From a checkpoint of a small class-conditioned image diffusion model: 48-pixel images, norm layernorm.
Rows from block 5 of a small class-conditioned image diffusion model, named by matrix and row number. Rows with one number within an expert belong to one neuron, the router's apart. Each number is 500 + 50 x the weight over its row's rms, rounded and kept within 0 to 999. All counts start at 0. Numbers have three digits each.
Before each expert's rows are labels from the 100 images, of 14976 (inputs lightly noised), where the router gives the expert most weight on average: "strongest on" is what is common among them. Only what is clearly more common there than usual is listed. The data: photos of plants and fungi (iNaturalist).
# router: slot weights (model.blocks.5.mlp.router.weight, 128x128, trained with AdamW), inputs 0-127
# up: expert up (model.blocks.5.mlp.up, 64x128x128), inputs 0-127
# down: expert down (model.blocks.5.mlp.down, 64x128x128, transposed), outputs 0-127

# expert 3
strongest on: class Liliopsida
router.6:523522553362481410494552500483508510523450482517530486503515375593578420437500464466416456517490584504453535598510455511458537378539418466441506561462553473544592415450543494421507456520515493493533487450519527553581472384482562467589511534451473465539412427550507549555581532566553450423498521518468527500534490560518491429510535587509509498440486539563443490489458452487454532497516
router.7:457472445566492597486380469460476476447527472443474438606503619469441517555511485528465493480532451559494573570532417556481506628523444481518509397495450528434550513520519463526537540450501481516517560515459455477451479595544414573505539522555587552537414576404612481499510480516580524547584417488525430547464498401479451518541485520495451488537571450467543493504481467437499482498498
up.12:485509521597448476590503410498565473538611551520594507490526409494618464510530496505552495493542433416615480556500504468484602503474426559470451534505552585522566360589445503477557488512465494364503486576465499493552532504519537433496501485518450552539415522539520436467447471486432455562463446470552507555571548473515508573486540471576502485518461533506480522586448454475508496445506
down.12:541476587528425478494482498470540538534394535508519479451499528474628447546594536537485485578441579378467469609528505433491444547550480557501491580445589430556500462512493472500450573521509558403496474446548562447506453542509471460504523419438477468450570461465530399403537514468482498527482456529398590499506511445498458494447472566510490486616494432418515561482550553517498513524516
up.13:566549436532456473516397510598462472545499416554452473518511516394506539535496531562447567440485529560493523520472545420572547470544532521447560473507563526446547539563600649501521454456513515501460475548449452450578511518499492532504436441516474494492496460417471524495425474448507551442435531522521447539531507515552629488443618528491568454520486432524395510484414513428593495454530
down.13:557607502620534434501577547500486449473472520473543576530447449384493500508482543509533505487532448564423500553448517533477552487461427543605558459492468437488505472518624473522411460504426537437541548498507463409420492525505469457462534470500465408449497560476474513516504568439460498441581592507452447587517556507551434524518495479442501613512530473464548541503420579571478525494405
up.14:559475438570495426561473515449462471412447504476472549463590527471486490492519459551457486460441512576527516418548529460498536451465514517519513513499559511504602478488452482445539477486600473555391570541505515520507553458587441558528544526487490466457564498440538569536507562538589503555389465487367456470550500445425539453479507425478558684529558479619473501477460499473463517494499
down.14:588494538503481378457432494547463468493467547558408489499580527493534479499491497518587441514547528546442518436493535442501517389588494489575467484423543442472651536538512552521472501464408471561536576471485417486485507526569539583532515489517474521403448477423530478525583475537594545451633554509561519496542496415504473508428443513499469492398430419467523544472503491500487484528541
up.15:440484569457503439443583506516503502561516496357521446507514524507387499601539545479570460477510561495442476402498533471535467499479486520526457494599486524519457561482611594514429577491559483500397458554502473484468623461445484509461508500470517470460430546506471530415441452496500465499485527543450513506554442532480566437487445466505540584554369458550501492551390479550610508489491
down.15:392457514483537508500404511490540485554526424536509475466566487571458556517414376511507467481447396455536495600570449583554503605541476445547468593531544621555452431500453598471533483506454458471489510531521475531518581431527515494543517485498522488558648541567555473461515523558521486441514493480541537451458578479436499411476484471535515440532541500572564469512560535474564493463545
up.16:549481501491616622509450533426569462526534544496450480485569511504471461519572487607502491477544510508469541548601361603506546514499492455494493447490505577482628515506496418559521532505530527548483540575500548499418444561526473569512602473487611597403488510445486475466558486535521439622546405509488417485496519466461505551525562550492484464481538433506480494566527516519525507499465
down.16:418442562439560470531466524397429532515488424554508592496511484500483523517504512446539494486546593511503466479409635501489435490510554434488472498520499503508603540395456478503630591358483490483508549521551510499539459506511482611565599473496498509482543451471512507541430575406509490516509431522519486570450530537443475452461414509475423499420421477541510490583464474491572494511488
up.17:556533531564517500520519507530577511447441537378520498457528521573452526389522401569567494508480492409558480552530412458503473522412477422533423511514445581447400519505514527578560532508512470493460448453459541508448556506424538533443568560594517526543488600435423481506446577453525458531530474508480492496544530555435478559430539526418496597473546496519447533561465504556503384535471
down.17:456478544502602527479473510495513539462478521585499504527490581370483449350450524442462534489501517426489558462483480503523534552507486585477539514438466453578436421520551489487380474403468465456469492512477658504573507544448450496452649541501530469464508444469489553478477493476569538572537524441501502547459449563499552527554504550520493441468478498506602551495453512519572399538472
up.18:547435464516548596484527523516496465440532396458477552563521451522327428435517433467520499442465458541434476541484499416390622495451469448472488431576545539440439494580488531450509427508485516483456575504490495548505486563495550547485504504440389585453498516469534595493436444519499472582442474566525545481502572532484574480390538533535539578520523511441483506485564483487539518517526
down.18:468479555529432652484552582497555467459473475534505444497473502433435491406494489533509558483499591426504414486385512564446441475525486576530456480508576481555547503592465408553479518491536424493429515463565516532500459559529510572466493438421400530443443534456508421557504518467476519506562465505518457469494545484458521567455454508512485459546483486468572433420447653543416489505475
up.19:471619528582628498510557535509592542436521505422510529481529557556468458542541415554469507499468449458491494529385421442459513523579524474457438444468535551380463517562512470592546515500536557578461515405462543485505521627482516518448527465518583518564538602479480522537440514491488419541575507522483554486485489517482535545525472553531543501514538455485431443524441574478446598564487
down.19:463485478455570484463476426462528393455441526562531463580437467408542435504496503488478444440567499446463548568500491548471582573554474509471504398443497391551474504491550442520462496459475523456511479513382522563566471542414515493475622468497562514443530405458536506556490524509480623521423544477595526464430422566438464501438557580501435567481484500491526442516543488462434518473469
up.20:390538469438458519527538553466487477537480444485557468525365537534413481489528626444579459490495509468492429509457622599490498549544401550457474490599539536604468483519483515462466412485606554560467454472476529535377567539484539456514523535561437454543503523535441462494454538541477482420563486562523475521498490523451640563491464508505508552521463530551497503504513538561493484555470
down.20:382460487513501533466475487520535485446452507549478597569445516524470567514469488553478461519515565563512542506470415616509543541554550421510524581478510521485526455502417418465550647529429500556530492581479493538574580483514433458526552487528505488522552526546463432499405409491527466530434452452526431551536481511518407528449666542484533472536493498624510467473543490555455530465494
up.21:498534435470591397488575552467459531445558418466503610496527553569549586467462459473460524503550578507553493481526496496561542590543441553545544404541368459486521530502493518477629450573494458536419481506482441571493561496530496488507575447547550541469460491470488522468491490531512532523497577530525386543536497518494560546471477468516589629487509519528443580555455414509428501550534
down.21:496585566484514458456534486439513425476452561514458477466636549435537525430604453530457544600426408460474510454511550617570491400566552563520446430571478525550508504483562475553447442528562450520587498477474482530422495472459464484468515494459543508491444527535575509429493522517505440495477546521502519594503577452568422482520535498449479508459489466400570541554399548523463452455454
up.22:531505639455601487415461520466520484524470597552493440508499496467469545519464545504558582517558461587536609484485499405400505488452501466487457443527434557468507467438577472463496516457530480528498456495452515545550527546517501537592577492478443524566526508443515530459460489469551422627437428446436514506483512429425468487570553536480473405507457486458519543403646493525461539486511
down.22:481490504504466456550469515423608528638560500496539495513446492446485560428564589445409442586469591479530464449583573403440549516592512429505553407554517410504501466408435538442523548479419456500546480536495549521481484568513532522504483442452508570501508519446534483480416525453449572570477469580473537499506469386416469512567478515509505561430513448441541516506470526482476513473462
up.23:489530565463524467460484521508527542480598490471522543510445555534431470532613475560563491529507536443505491496464541470523504541517538533496530485454455515529439400473535524484625451539571479497389418416440590515488436531520484515558478394504443515411521485457529477461381520539443500513549438521448388446594458499413521572475553474582447481477527562559456565530513491579431495536400
down.23:469518546541464491467437554560535437428466599560485462545471496449469537539471443496428520556429589479541565460521389462580469486496513442483464508431482510418520524512511430501346467451551481476535395504464556576494557484457608457522551485501525507500446589413536496423505541552521556569372496519467571466497500500466471484513466498580385554444576532518551438484491478533456513468530

# expert 0
strongest on: class Liliopsida
router.0:422454522612534429479574466522543615460462497397508475484477458575614540444500477537541491503530466486550552483540530441370416443544511460464580479501523567429528486428575511459513443500494472555509491513545630468469491452475530496554522544518489503511476614579496535575449483463503557552509502467511596447480490504526457527539527531511500521458440534588383529541460427526411415498476
router.1:534478453496468539462529567571422501442463524486503437538454620571431547517458537480502476459545551599491511437541514513523446578477419533519456379560452459443457536514526487502521592486529388482505514402503479482446595674475420517482544576583540564523445481546527508508520521419487539521528556481513438417422527465503463455413507518498479505504531442508542459442480528409562517488497
up.35:574523505580495441498469431414617458452521517489573461542509564503474534496606610413539422533489497435539391563500405482496492560623483537451486557458497614513506494529505471464458518548502497391514465463476469563514472465455513569553489489494622473521513508572531458462467460547577472482544485541515385577421605435512486534504555489525532475510493465536524561566474512493513512543549
down.35:421441494446535496488517522467513587490444566506576584408499472459474470456456502541546418528517568501498598567439597454552501491536542472554417555433521452493449509440497494505546561538561437558565483439528483409447542454541447440579492516434487464464530568500526590407480515501478604517434426526523552519430448479448446523471527511449407477464471554462431498575628491542523531467457
up.36:463500469537542484484473416505458544563522445510404593521595438557483616506521462443516497481458507439472473465552440410561589481427451616507639559489479470554516498511519466560564502457480428542542470533477475507421499484484430513521497406415553619474505483492442555481448513522468478511498439573593439525434505551473544436447552459426558526461508469593495545487541537507540470458453
down.36:481530512489487535457453437482433517575565557497436449520548548524440401490550504543496490474491364569525599371456624477466433505471501420482452518459524565486476408531511508497520470395506506589501530455443509470537484452558440522510426525593461571444515563510489584469415526403451548476459484483490529434538514505462474506493541502565531458447539466538575545540432428462598512555490
up.37:489627571557563519505450511491574560582490526522509487530523447458504508542468638494465523531384432488506499542539503448521467396473460448468571441525457517508434385452559484554491550454530515452448531572475468511437569460497407560373484548475495475453432441512426485519512483524487447479517509525516451421495456503498508508433435575561598533494510468544468580611597540530479460513515
down.37:606536665485510488520492491453488490562528567465529405451558571600518493528550558661512486532539533576520539562468490479471511441429485555550505466450457547519499459492489527504519542493493524565526485475506500428500442522457508501461452552435350518448486481493479542531482478485613593515479527433484564486508429503556452457578510453488582520519435500376493565570442477533560532489523
up.38:490500508550455526464430494495505577473517559486542420460532552458518484491565498513550571479495407472444534496420557575456486557511606416490468482363528457502489547522453464474522369519483479362421510378514512579484495561492458438451438449601472587485564466493503495492500462494486483553461526508507490555458459448470458635532479513622527535517513556444530579460462507559513541480506
down.38:499566498512504620523524441496479478557502575504465522488528456482435547512468516497475485463515608476526489518513514525478470480539466405488507546523570467438514510558464486481420439513516395535507494468474474494521528449490447344521446437468518516473391527431534470454507540607522458513493499503558608604461522477462544316584449462565563483584529454469452449442481469532528499421410
up.39:556458514560569599517511529499482545511514510459370486574530560568402520548510565488497515384495484576518541489571586593521470545480586515471562474592527540494543572627537484502527460478602405542498513593477471550467509545453527441478484524461513552540556477485569535417481488518479557509475443475459410509520525453444511508440504531461557439389470505457507607498527532558575496479510
down.39:524534458530497517529509554489455478501506447508442452481595508550412523509560569537502505418558435504520462544432535493487427520458496504520538533624490546491543480594461561487482522489526337514478504412464481548490443520450454403473456530601431561469455477384557478459453540466440521502534495594473519420450463420563525440478484498399508484396517486422457607577452515475544485488518
up.40:543486479563577561549499596487468519489430528438507490552541472460459491471483545515577495434553475507534508439399426491487511495580510574467489481489490495457510537523477469409445461479475494550461527497489461507505403394462463530570451426496587395577415546498640417534483525448462571480508473466493518514518490494528548508467478462534540519549514517409536378498569583544502450657572
down.40:488542501535578545549554521520481508517463544514543493478537486512524537484558548463496576541296604470501468508524557545545442527508452461564482462471559490478528517523443492496598546518510555589497565405489529485557535490459491521490550527477469553535529488543588547581515618532444488454511461597509429460482501508482526381513401447601458518523539431555442497528601561527437541565458
up.41:571505499473554542522483503435521428437494477494572542418523540495476443477479558395441526510563567548534483549544484500457545529557520406432460503347507556554550514577515501528513504530464489455492507409530507475511578513472418514481457404526503403488452443509537516514535542487464537437442469535547523605524479518441466460427472511599548505605447429378607499459571467554515441530549
down.41:517524505489551500458426463480564537509432596522499511514557485527441442484540501573509478560520509446453576526450532474470528514522487507442496556359528484464526462485477514532587662515499437654503485553507521509495481486440453542564479507486563377439573489610613461543561563602545517405474463503478446586450557558444542494521553505480489460507451472522460516492519455481450506548445
up.42:530594509520485504435505430554411496520501442534557478462449502540462408437466482436540550510437474472467471447512422575514502618485470514539475496471373514503478512495408504554496478478522511557571462564451501648544479557403497481579484517537483592561543520501550548493530485520466534561553475505539533518484422538536579523462586532496567532429579553553523518478662514548497449430495
down.42:452541452490482469430622476509477588581559396555572522458468426465428537518529500582440504419543496509549504519381575552470445536516517437484550472477490570542487514581520504487582399485498497535449463514508514458497514585489506446530450512569536532469469461459511535518488487559486443598559506464506487572506569517540446510526538503419479562525383471542466471599359463482502408481441
up.43:422543523491503456395413566476430530579475538419506554475496401482515470580504530450445449509553542497439532518467425485454542480504431511468542509523592542585574546482528469397419441478478550532566530500559426530585489498575457563547535590452512492577472488559487570538518469489473542547506371488562514563508493472487458511511505548386450535575492527514586483520572460555496588551505
down.43:458457462512579466627470530495490555589570547572448536581432493419465488525523527509531518513465424464627485533584604444469552480556584486486439533522551439480509591488420486416571460498527503430372518467462492501555476502487559559485485440548540495512459531483541486470511517529428458474474368485467503509482477449377499449418513489508505546497549553538431519548456565552464551514460
up.44:558611455441568429543445465463540549487459403487477415495395419475541431537542527558455646499433503596464537533430530473521464452484510540512542547550616489482475474534480581433534458551448470504572548458438554554496522451516504503467551465577576478564468528510455511496534506422537535503421431563494531588505443508537512536486477494549349432512489540516476520477483483553487510535555
down.44:434461595452495472452506479490391517512504503556507564472469485580574555494447473487621432504523554485491412505550509458487467469457418467492429555521525574517424512547499516449500509512524485490417493526466450448480514429507591429449520475484653462536508545516375528565619463505488512489552497408525490435548566556560456490480502538522423529492535562542443472343506458453472532479503
up.45:527615542472509484442486505462472460494529403537485507479449402534577535451598522507421513521449476559537500541407512452541474435537497449440530431511542432542472419505490437491553512519488578433498597509474450602543524424527507501542614508598493440550539452487416505476523486518526421460441449550452561587515588499502626457564495558546522492527484573432460503501473514475557490483597
down.45:544567548472415599451469501519526486489428488498474514444595434562480502526528433540503598497509550514559511577416524533478400433507540533504492520392527578455564610547513551500536526577494506563524456492541462479529467569528491492509401448618498492411446633566509516421495534531526490470477502527542554491488536499542591616503500465520536509545417506564447542539537446559510487509583
up.46:459471433563616603500439475453534542525470505498522575530582564469483484506428429456514450415519488590497559427493447528407442542493499435531515493483535418501480489445565528518501571394536463473560561601514453526471466549493477515500530488529586552502423557542454479374533498526459554593472503474544519523471561527499522535506473553599521456564571510436588490472593530606539504457490
down.46:542569423554571582547420428463518492452503509477496448508610426547447567637539447605435572426459524460553481493532581485447506506514541508457614553496469577470415496446506459531542551421480500564464498479460544569531472527562552456498510573495591494464566444496597498535441550592427504544463556457497439469380459489556533478536481503487506526493494509500500444485492472470506565541536

# expert 54
strongest on: class Liliopsida
router.108:455519457476482400430489465471514475465523456454469447453549455559571498441505462414463405588508517466412571528425429473441545503584495386432571486397485450462533482548489475447506389511478447481477472431483488471444435514435501431552492490488479472459529393587472495513536594522483502508513476545448625478440472499501454469430516499524420489443488530567449483510422475563394499440458
router.109:502532467461589425529551424439550527530444480487540519520512481539469505500528546511526559531469479552479429481501375585552491477506489451514470494488410418570446484499435554494508413462524530562503509359439487521526488455416510440463458477461526497478492513435411429473412596461399481473444451506547548571501501504516501564477416476460470538422472502527565440558476471446421584640437
up.35:460517480457480495557536463535484464458496525487514415501557470374466494450503493547427406427474583505501489496452530420409512454454607556390519432501488538529411460567538525467482470423441544528524524561524508445476576530461482557589527551501517499504523560484431563448373484541512456494589465466596516554425507546581418451570473519518522407487516515457465444484612565467496454504505
down.35:548494561490453556561432435500481441558524506429531487470504477525485576534463474454544493498476443600475541531496523357440517500385524439456472483444583603453500529500472515513579515435576506553446565475460496477469457578495611487506473565449459507502537534451503495503451434482463552395511479489544401455479576545511577454431492439535568433617491509489532602533393509508470473449500
up.36:526526504566506528505471473497601478489557461453505591548445568447526471530497453470484455494498522497496547456585537477508566489550474465546481461535550491496392422460431516504626524521518537485501473476620513611595459507511546400416546563569556503525513562645498434428471462497522511505513409486563456532552477490445497505461544519463535454511427422477516508500438526398512626450569
down.36:498447572490503557503499483622440517507470504400444422433409477485491525585485485442531498551603562524477454411514460512503534525490480545512550571517539576521517495555545484465369410404483528563420507580526500415558515448431477499390429525487551493550485529473508516517453457520548459567506560479543573519580481436535536535465509551539437470560423456492412522426486538420519511561461
up.37:450443504513515446526515546572450586497509607551614442529540530541582499505438573566468546513510381475524513468453529430474485540561438505474507533519450544462622461530455522489550493475499462415512573444503490475545441466498583520476555520480526452422532526586544526489455500395526537485424502562558465483459535556582587512471515406598434567505461451456554523506566548497528535558605
down.37:428595491534453619520509514544597411488476526570507512459432457493390477445463560415470514519575450528602494572552466445569457503523469533475610476478515516462552442500516558542438480493463508408542558553412438487525422628518506407547493475462510527524478504432559500465542469595584503470536556454509544427493555475449435454512550517425490493438483487431523553494480526511544466513444
up.38:471511493557564438437494437528468471516598512522496524517425493468520530527524570412568542568471641466611467501578573595483552462368511504492519409537592497529458516540480531523554431521443538474438470469512497494517477440484480514540486481508567528432456455494561487524528381477502563421453497591455462402531444541440530508547515464588432462481438435483441453553517516529491564471438
down.38:503473501440489506464449427458468509498464543494465566388496450488518497538445522513605546491438503532451371478524558677501437439430561543516549554617444488455527460504459522419502468532470455463516439504512582496517535551524522456502512510415486446478609602503596464562499589498555538504552509504442604448506465476501507495512518489433508503527485573597555445526448491493459470493410
up.39:489471560524468507518435414620502474542479581628493504556426521553553498532465509511467468486520403503487481493507495541533496426419572572482495618502426592537481509491500563561629532465600516571543462512493505470536454509503504475580469456484567498426511394514522523495440449496461413502502545451473467602513565550508470575586520485525556467520549436467554518553549600485557430532514
down.39:572525494501398541489510472548492558500552525506561487539457512509443518612547506468533533517533593522466536429541498535502524567407444523506606445628502431461453549456446500488412342502510477571460522459487503506491452587516491478517429535478523495564537542534511575460526438472467531514488540562432569545573534429502475472576522535504548529472451480510463503453412465340538433508428
up.40:556516517353468494594473475462483508407394545473583496464411487486496465550509568460442514502445468565573455550517591551408478490533472583507463504471483643503448572536471525547449443541491509470509524396403532532489485472490508491407483452534497532522462567466460486457471493560475455466412596436501415435409541455513560493522530466490535523490534478458537550549516487488577463529595
down.40:496494465509464602500455453500393518524586494508412478490440487542500542520463409412467553464538522481522488646556480495459560452544513463370472475489538363439462506423459546551569497568432459482465475529413501517486537533463499482479437507554473511525536351515528455458465469465535561579482488489538550403524495479571478505481392420499532504482586437536483551544514429453502466502525
up.41:458588442515455500568507467593599423492506494423532590465538496473574510488571535446518487443501499470527554494557489595472568430439539516563425396540573591540566544477468544490580564488609589524532536527499505414585406521476526508518484465478572373498517512490596536505450445435527504484446502460519546511543509526538595512540514507521493572494481539521535582532478542432543454510452
down.41:465425470508403506486477553566492594501522486520503448500501529519503531511452541489556504461590585512470415545473454680524477549488470509499553497644503403522540540417507512546518392509508557525442539373514567497531469553484516563500522494509469370525555575515600512475522441528505539466621462505568530496527530444493503502515483541444510492503536515564460400451493491417531458474478
up.42:487562503519567571494457600489399517490459485515621528517486458495433545547461508464518565539506499514551494515421508503570435528476471507588570475500424451570501488450505597588588455543579480527546561586544494640507505495487568559529515500558534511544449507482599451523462489552533582478554456501471554410561555552432536481600586595502472437494447580531480536494511471492531478539466
down.42:501455403506396509450518500455499437462570492502545524465498494515448522409549457554459476494587540463506504469532452567545548532437515403455531554538443519551477492392464482466510289433529491542441436441493509507540491541564547530431445490448536524565511533468593534556545560524556455533449535525545471437475482521464537508480479424479489517494476492574389505535442452353547472509490
up.43:551498436459440510502478508478492534504517392477423546534599453509558520436426456508442475483501519458555437579485511529509475565578513573481520449465607489436507525476548470471432616565520510468427508358551352490434526431521495486569451497560410457482478437460530546491571528474508542562553499480473535467442479462483545517587490486510559483538486464481419530539470409572432443475422
down.43:516557546525534493562517532468530455467495478484488547495565523437584457425516494475454598471457409438520527535508488560430561524537519491488412502395494497531482514538472454480398441520515469535570489552492526491510525492484487459507562552466501534564523551674537381563526585500418542435440378450517406508530564443484424516585498602530514511513464459561593453506549527549468547516536
up.44:502502528446540455455557417576511528502489516511535497513519508441525617507503482515572489501531476461570520514578427625547577472484510430507521430512613489524555507459504516499516554590408510497512489513513497465563435518417575483501447452517651500488455601497491478508500532455550518483560529497600521575487514469447515410584582424473433513523492631515527488524495486367434518494560
down.44:437471556464570449499422518509508457530480506458480506534498439433528552511457492486479465465562479499551458585400572526557406503472481596487524557448500499467494514589485514468581474503483480441445480398450501462456488494432480518484529494543694492486570566382494463384487499542511466483482497493557556463557579515506501440583546487470493477469483545521448473648550520421437549435459
up.45:557441416460533559494548545539444507500502584500399567540445488553464451481448517545437479496488465506466496590477534543536496442456448548480359455553535452461422419507456465533495570575479524499550513447527545443501534493484483576465475518500469464578498574559513478430510493588461465463548548474525358533518496528436478447486495524598464571543525518416602520411579581454536482419558
down.45:465587496533539549446517502594492545486417522432433504499472506507406482490462489499411489480587578517508524515489435578522425525431520474468602484509476484446511478524505460513422707440513459451530503505466523528467524450493538527410500415539517559567530523553625543491512436435485488565462506506488565445552470507511574429521447462538529545513487446456426420589467525601501504470448
up.46:526496592502455413578468495499471588474464544549551430476479612561437520499602553450509611513421541468573508556512564453476521487563507436497488480566552564449501578416495519453482446509485509529382512555436453483495513497547570511502505533444484397509437553512540509566502481476437518576531527460630556536498449493402471428462585560481472519524527571515501470449406546452528527547503
down.46:443487466501439532450475464495460436433417505455571429573439495526524415491465450460491435502447560496523513596486494567436600482542486398427479558577403466512543587476475553501548447486535504532509458489502450527543575575517433554546514476560564498492558480438569472567427582503480474537473563555456547488481535539379566510578530431416486524562525574529529530480548487387449512457488

# expert 28
strongest on: class Polypodiopsida
router.56:363496511600496508544497581511473555410425433439479515431462542413521593446495446514515554406506519490483491512520441474491494517502499531545534460475523517481536532468504550359534534375555474505473393484409484543478375431517511474488475442454461422517550612458500496496508536454451532528528494477504416511536479541430462566474498497480462490527589480482550456547454565532487456555379
router.57:512365515475548463477494515476395468469516568527528452572530544584544488471518549439483521489474416447569501446483522472454474543542402476476503627526564487560578502545560414558520433521507539458387552517569440508512549558522530514493486503522466498420533443566513475513439522517497518567556556610422538413503454576465497488421465536547555547449465453485481495609485510446484459597573
up.35:473481503472597459497526538464455476492499371546537489484512506496517525452425528636577489524475507485457525496387590550499492510569580489479554556588500502501543453465501404503507468375510398565574532486533506504515528465476437548487590480407469558591458503451521518542429474414465550575366506557491429477506511479504513422509512535456462516508569464505456541480557517415530557537427
down.35:486475430463488480456505508459414427667522547476498439592471562549513416534495563582506512505481393487484540470522470484461431414511526482496481538567431489534487578415453508457508504487408463511539567482543519457510422556490572479489475555428458553557546395515479506522441430568469495558564528402477481474507512434495390417516565496426429485455576499545422490506532518427473533468526
up.36:430480479498458564423515487399559499527506418425420493528411503529427478559536536508454465529494495517390468486464448423532459514406576517537525463490475482473439476409552501490423512488459531436544454483507591469463533478484501445544458495397478478596506500398488475546485475540470488499521566440509553465529504423535537493592505479492553552622509515410438567605501481658538479469486
down.36:607528569471431588502541531454521506447448457516515576414471437442468596479463502522476548503484600549555468470588481478521587479422436499479535561526499518439441454397464406553467455511547554526480539492578471587443488548487513544548505470574561559557459551448482486500500479571452480530458507507565447443503447455495385498517503466599488458438548536511505624526546515471470472517379
up.37:512513456542546411475522443512466504510394377584524499543521482453586509553548483427575519544464563490549510541474545460450557538572401429424550500533586495535472455513469647476520496512542507505552473467517548528530497529577621435457527553460437546456465560441513441511506469502503560503490580467512480491442525503453617486451507498550530467494598460588458477545616551460442491516539
down.37:534542535489513525424469473633524392522453565478504388449517458566526458408499619598445489447503470532504539398469504413455510497496515478489548439512467494503518543534519494512559425456545468583561463431484517409591534538505491423545518493456493543603589502449510497581480537510595460500438532502411546537524502382478495499397509551523517520481442474505470431517495507478414436487516
up.38:576503527471499495496486446460536438531439507475488398558580541545463509468480464501515545550461439502479539477571492534500591502656463410431438484505500486473579575504528571567472460544452457510476492552546451520527544514427539494520547514459438549520538521368508534568564516425471453554446542440435622560565490497517522503547475596569478407470452468585524539596602510503532500525518
down.38:529573583485416537440453495580494531574541559493487523495525523483437537484507506435573576577608575465538416518389464549491451425521460595523529454437498520517463576512500552464520416531522468599546564468495489480420479512516545469570503440511445434552482408468496469550551512468543592525543481564514398486461557473577539432408538526461452580577477454460453541512430458489489507529541
up.39:525444413562501530525538546502589451479505537478484593581443516524423597392562492534458473462496451394444576478528516594551476603497496551503566416430428509552492486551526502533457478467596544513457556469595490496610482510460486489492507556562486532516509426490518501496441501558546478475604509526428427487546565555453512537449509524609480463513537502514446493518582496573442577429516
down.39:555446584486535485586557524529526557517487521546447450426556525529496480558465494454419477566515527508620516493449541485547523407447557485516432438477447402579528503568493448433544595465482489516521494441476537511430452445491478527444459513490487436556570562464467605500475555572522507451499600581551526472483584495419451452527516623443469554499459380487480542514483504567489536585450
up.40:521556493468523459558417530492496519515486493423510456503479460500464459497520511593449360564517518527460458514522522527547571602498568509645530490435495489480445477458556577499521477454526500607415485505500480508468517445459480490516489479492519489563400506620480576509470551481435451489456564489545426513545461415564472514598439428458476521444499487519549579442428505580620418424469
down.40:569566492478510510527549531483522468537506401541462455503522521386548577484458440558509611468538534569518587526556502441524481446514507482427509525548521592475546454469402559505440540429535485508527515387480513552488514523533516502505548543470458470540546498571491509533535465456427399596545579480487609497539596443538556501528392529537502529446533501521530528437631535569611485485458
up.41:486581494498513432468512561517487546500447478464517481518456511477576497507571533513546449531495508560546579464526499453532536539544425487447588471579489478524568500483510591503451504476516438483519559599467579395428431447416453498473491540550542593538494472436454448524404507493501649598525538623444504530457504493420528504551519478536460475533461525572475548492425621405440511537449
down.41:555491501487505495529398579461476506408546496501492521551461437510537437457485457527390421530486432610471490464539566479435418454544477577463528403468484474520520557507550500478522475411379473431563432379440511448571462465509495445573454550478432523607534468493508577530508424496549439506507624422486566500511544534463452457587541467454483566518471504446517495516474523501484454443497
up.42:546509443481440504464480536436517487368556542577586464593423474468416477564495487571586501442550533574587479550587466522484433493492575550463447402480494486525466505458504574458507471545454570563501436471580472494605466416409397456527499585474552561498497550520430524543448489512487583503464470496495508497548456439515509507542440544460516514386497570443527463504529542527531435492457
down.42:608536471451516522509450467545549526424549515425440641436465571514548499534475444535446549422441474444463455479556563431435499500642449513518455438521449529464461438455445559456474524497520507452474455497626475469478506491456548513473480513468525600497464433531511494471480540595528452527489566575486529534496491434502516447558490533564622545404501587460553472479594516462477544459544
up.43:527528525539543451465502528492571497388470481457506463536517559459530508499548535430552417456456435457502463559533511562460457483534428463431447523420527489482506389470514438529449456535591536524446485497555625472503521562501460404506437548456534570595505496578590509608512513500519525515469579468535373553433571422557483542511570417497609491497543533586516528472522560522497466495466
down.43:524393550482537411504453550590529515437453449464517429491553482477493460547423603486443587585535559400510575555492524583421518544513578507469529470542410435471482447521459450452535490481485481480510487499531486571542533462496543468554484531491398502515562505597572517540503485542555541448544513532447567522597491488456465532543526470399572576504440579502487415421507615492527450490524
up.44:455527555472534502507426515592481576490457576516582482554555481567463577554472500443591475526501432562471492507384483527561408492447530519527578498498453494476518454544555495492518555587479466575575535434443523608530458521461487498558463497545546542452522484576517554433576462442511500449481544556564566428545521547498417490584572629512487474609443459459479556425489553522471528481517
down.44:434433409460533561504611553371503512540496495522452552528582505555416519470427540550544545488536534540463512493548489535608465566452530522508445533514393519455477476534431485496387540559479441548594474522491476532551505470506403502443514539502538535523512568561439539462562569494596522381475498470468549577456536475476540461525534525601528497482540507425507588397498484435520510529466
up.45:463509539483403482435558478482486560482478414507413490511566537537408537487403546487500574567526525542541542487572458500433494543492530490523553468541450445430459553405454509560447519503548571513421539475466507464554579480457449514478522609539558456526518514451621470388467498500453539401529487568554523398408478580520469485531509530422559466522474554482395506550462476494545481476404
down.45:472437417481528413516569532486570475430498513505420596491497436464491497495549529510495484544465472609380422526499502522473488454534541509467482427480518493466476492414398412532527407535530575502549531526498448577483608488544534490540431546470443474501500531535483508391493464532479521398438475477541522527501447547517539473559599432492557433492620544448551423534556604464498529425523
up.46:501470501538480493486488473476607611478474473497475584424576426464502457530412457467484508456494366487486527450445528460469553506508510629566514538522549564552482470492529377497496432546524475523459453521483523585446503481534532548488483504497519516559551425382439547472476489509501495533587415544430552451527409479454561531524454629518538460479519491539507566540561432424407439505441
down.46:583459555451450460500500487527490433439540533414452441539536557535448587486489496534543444485552564420483580426499521413471553481416432378557426570390573480528430519560532448477451489520476477530544545536496498454521428562496522516541443534506488517581542508484483453425494494557487525510423367429495429461466482496521447469516467509505524459462494551528436491585394553487445518595577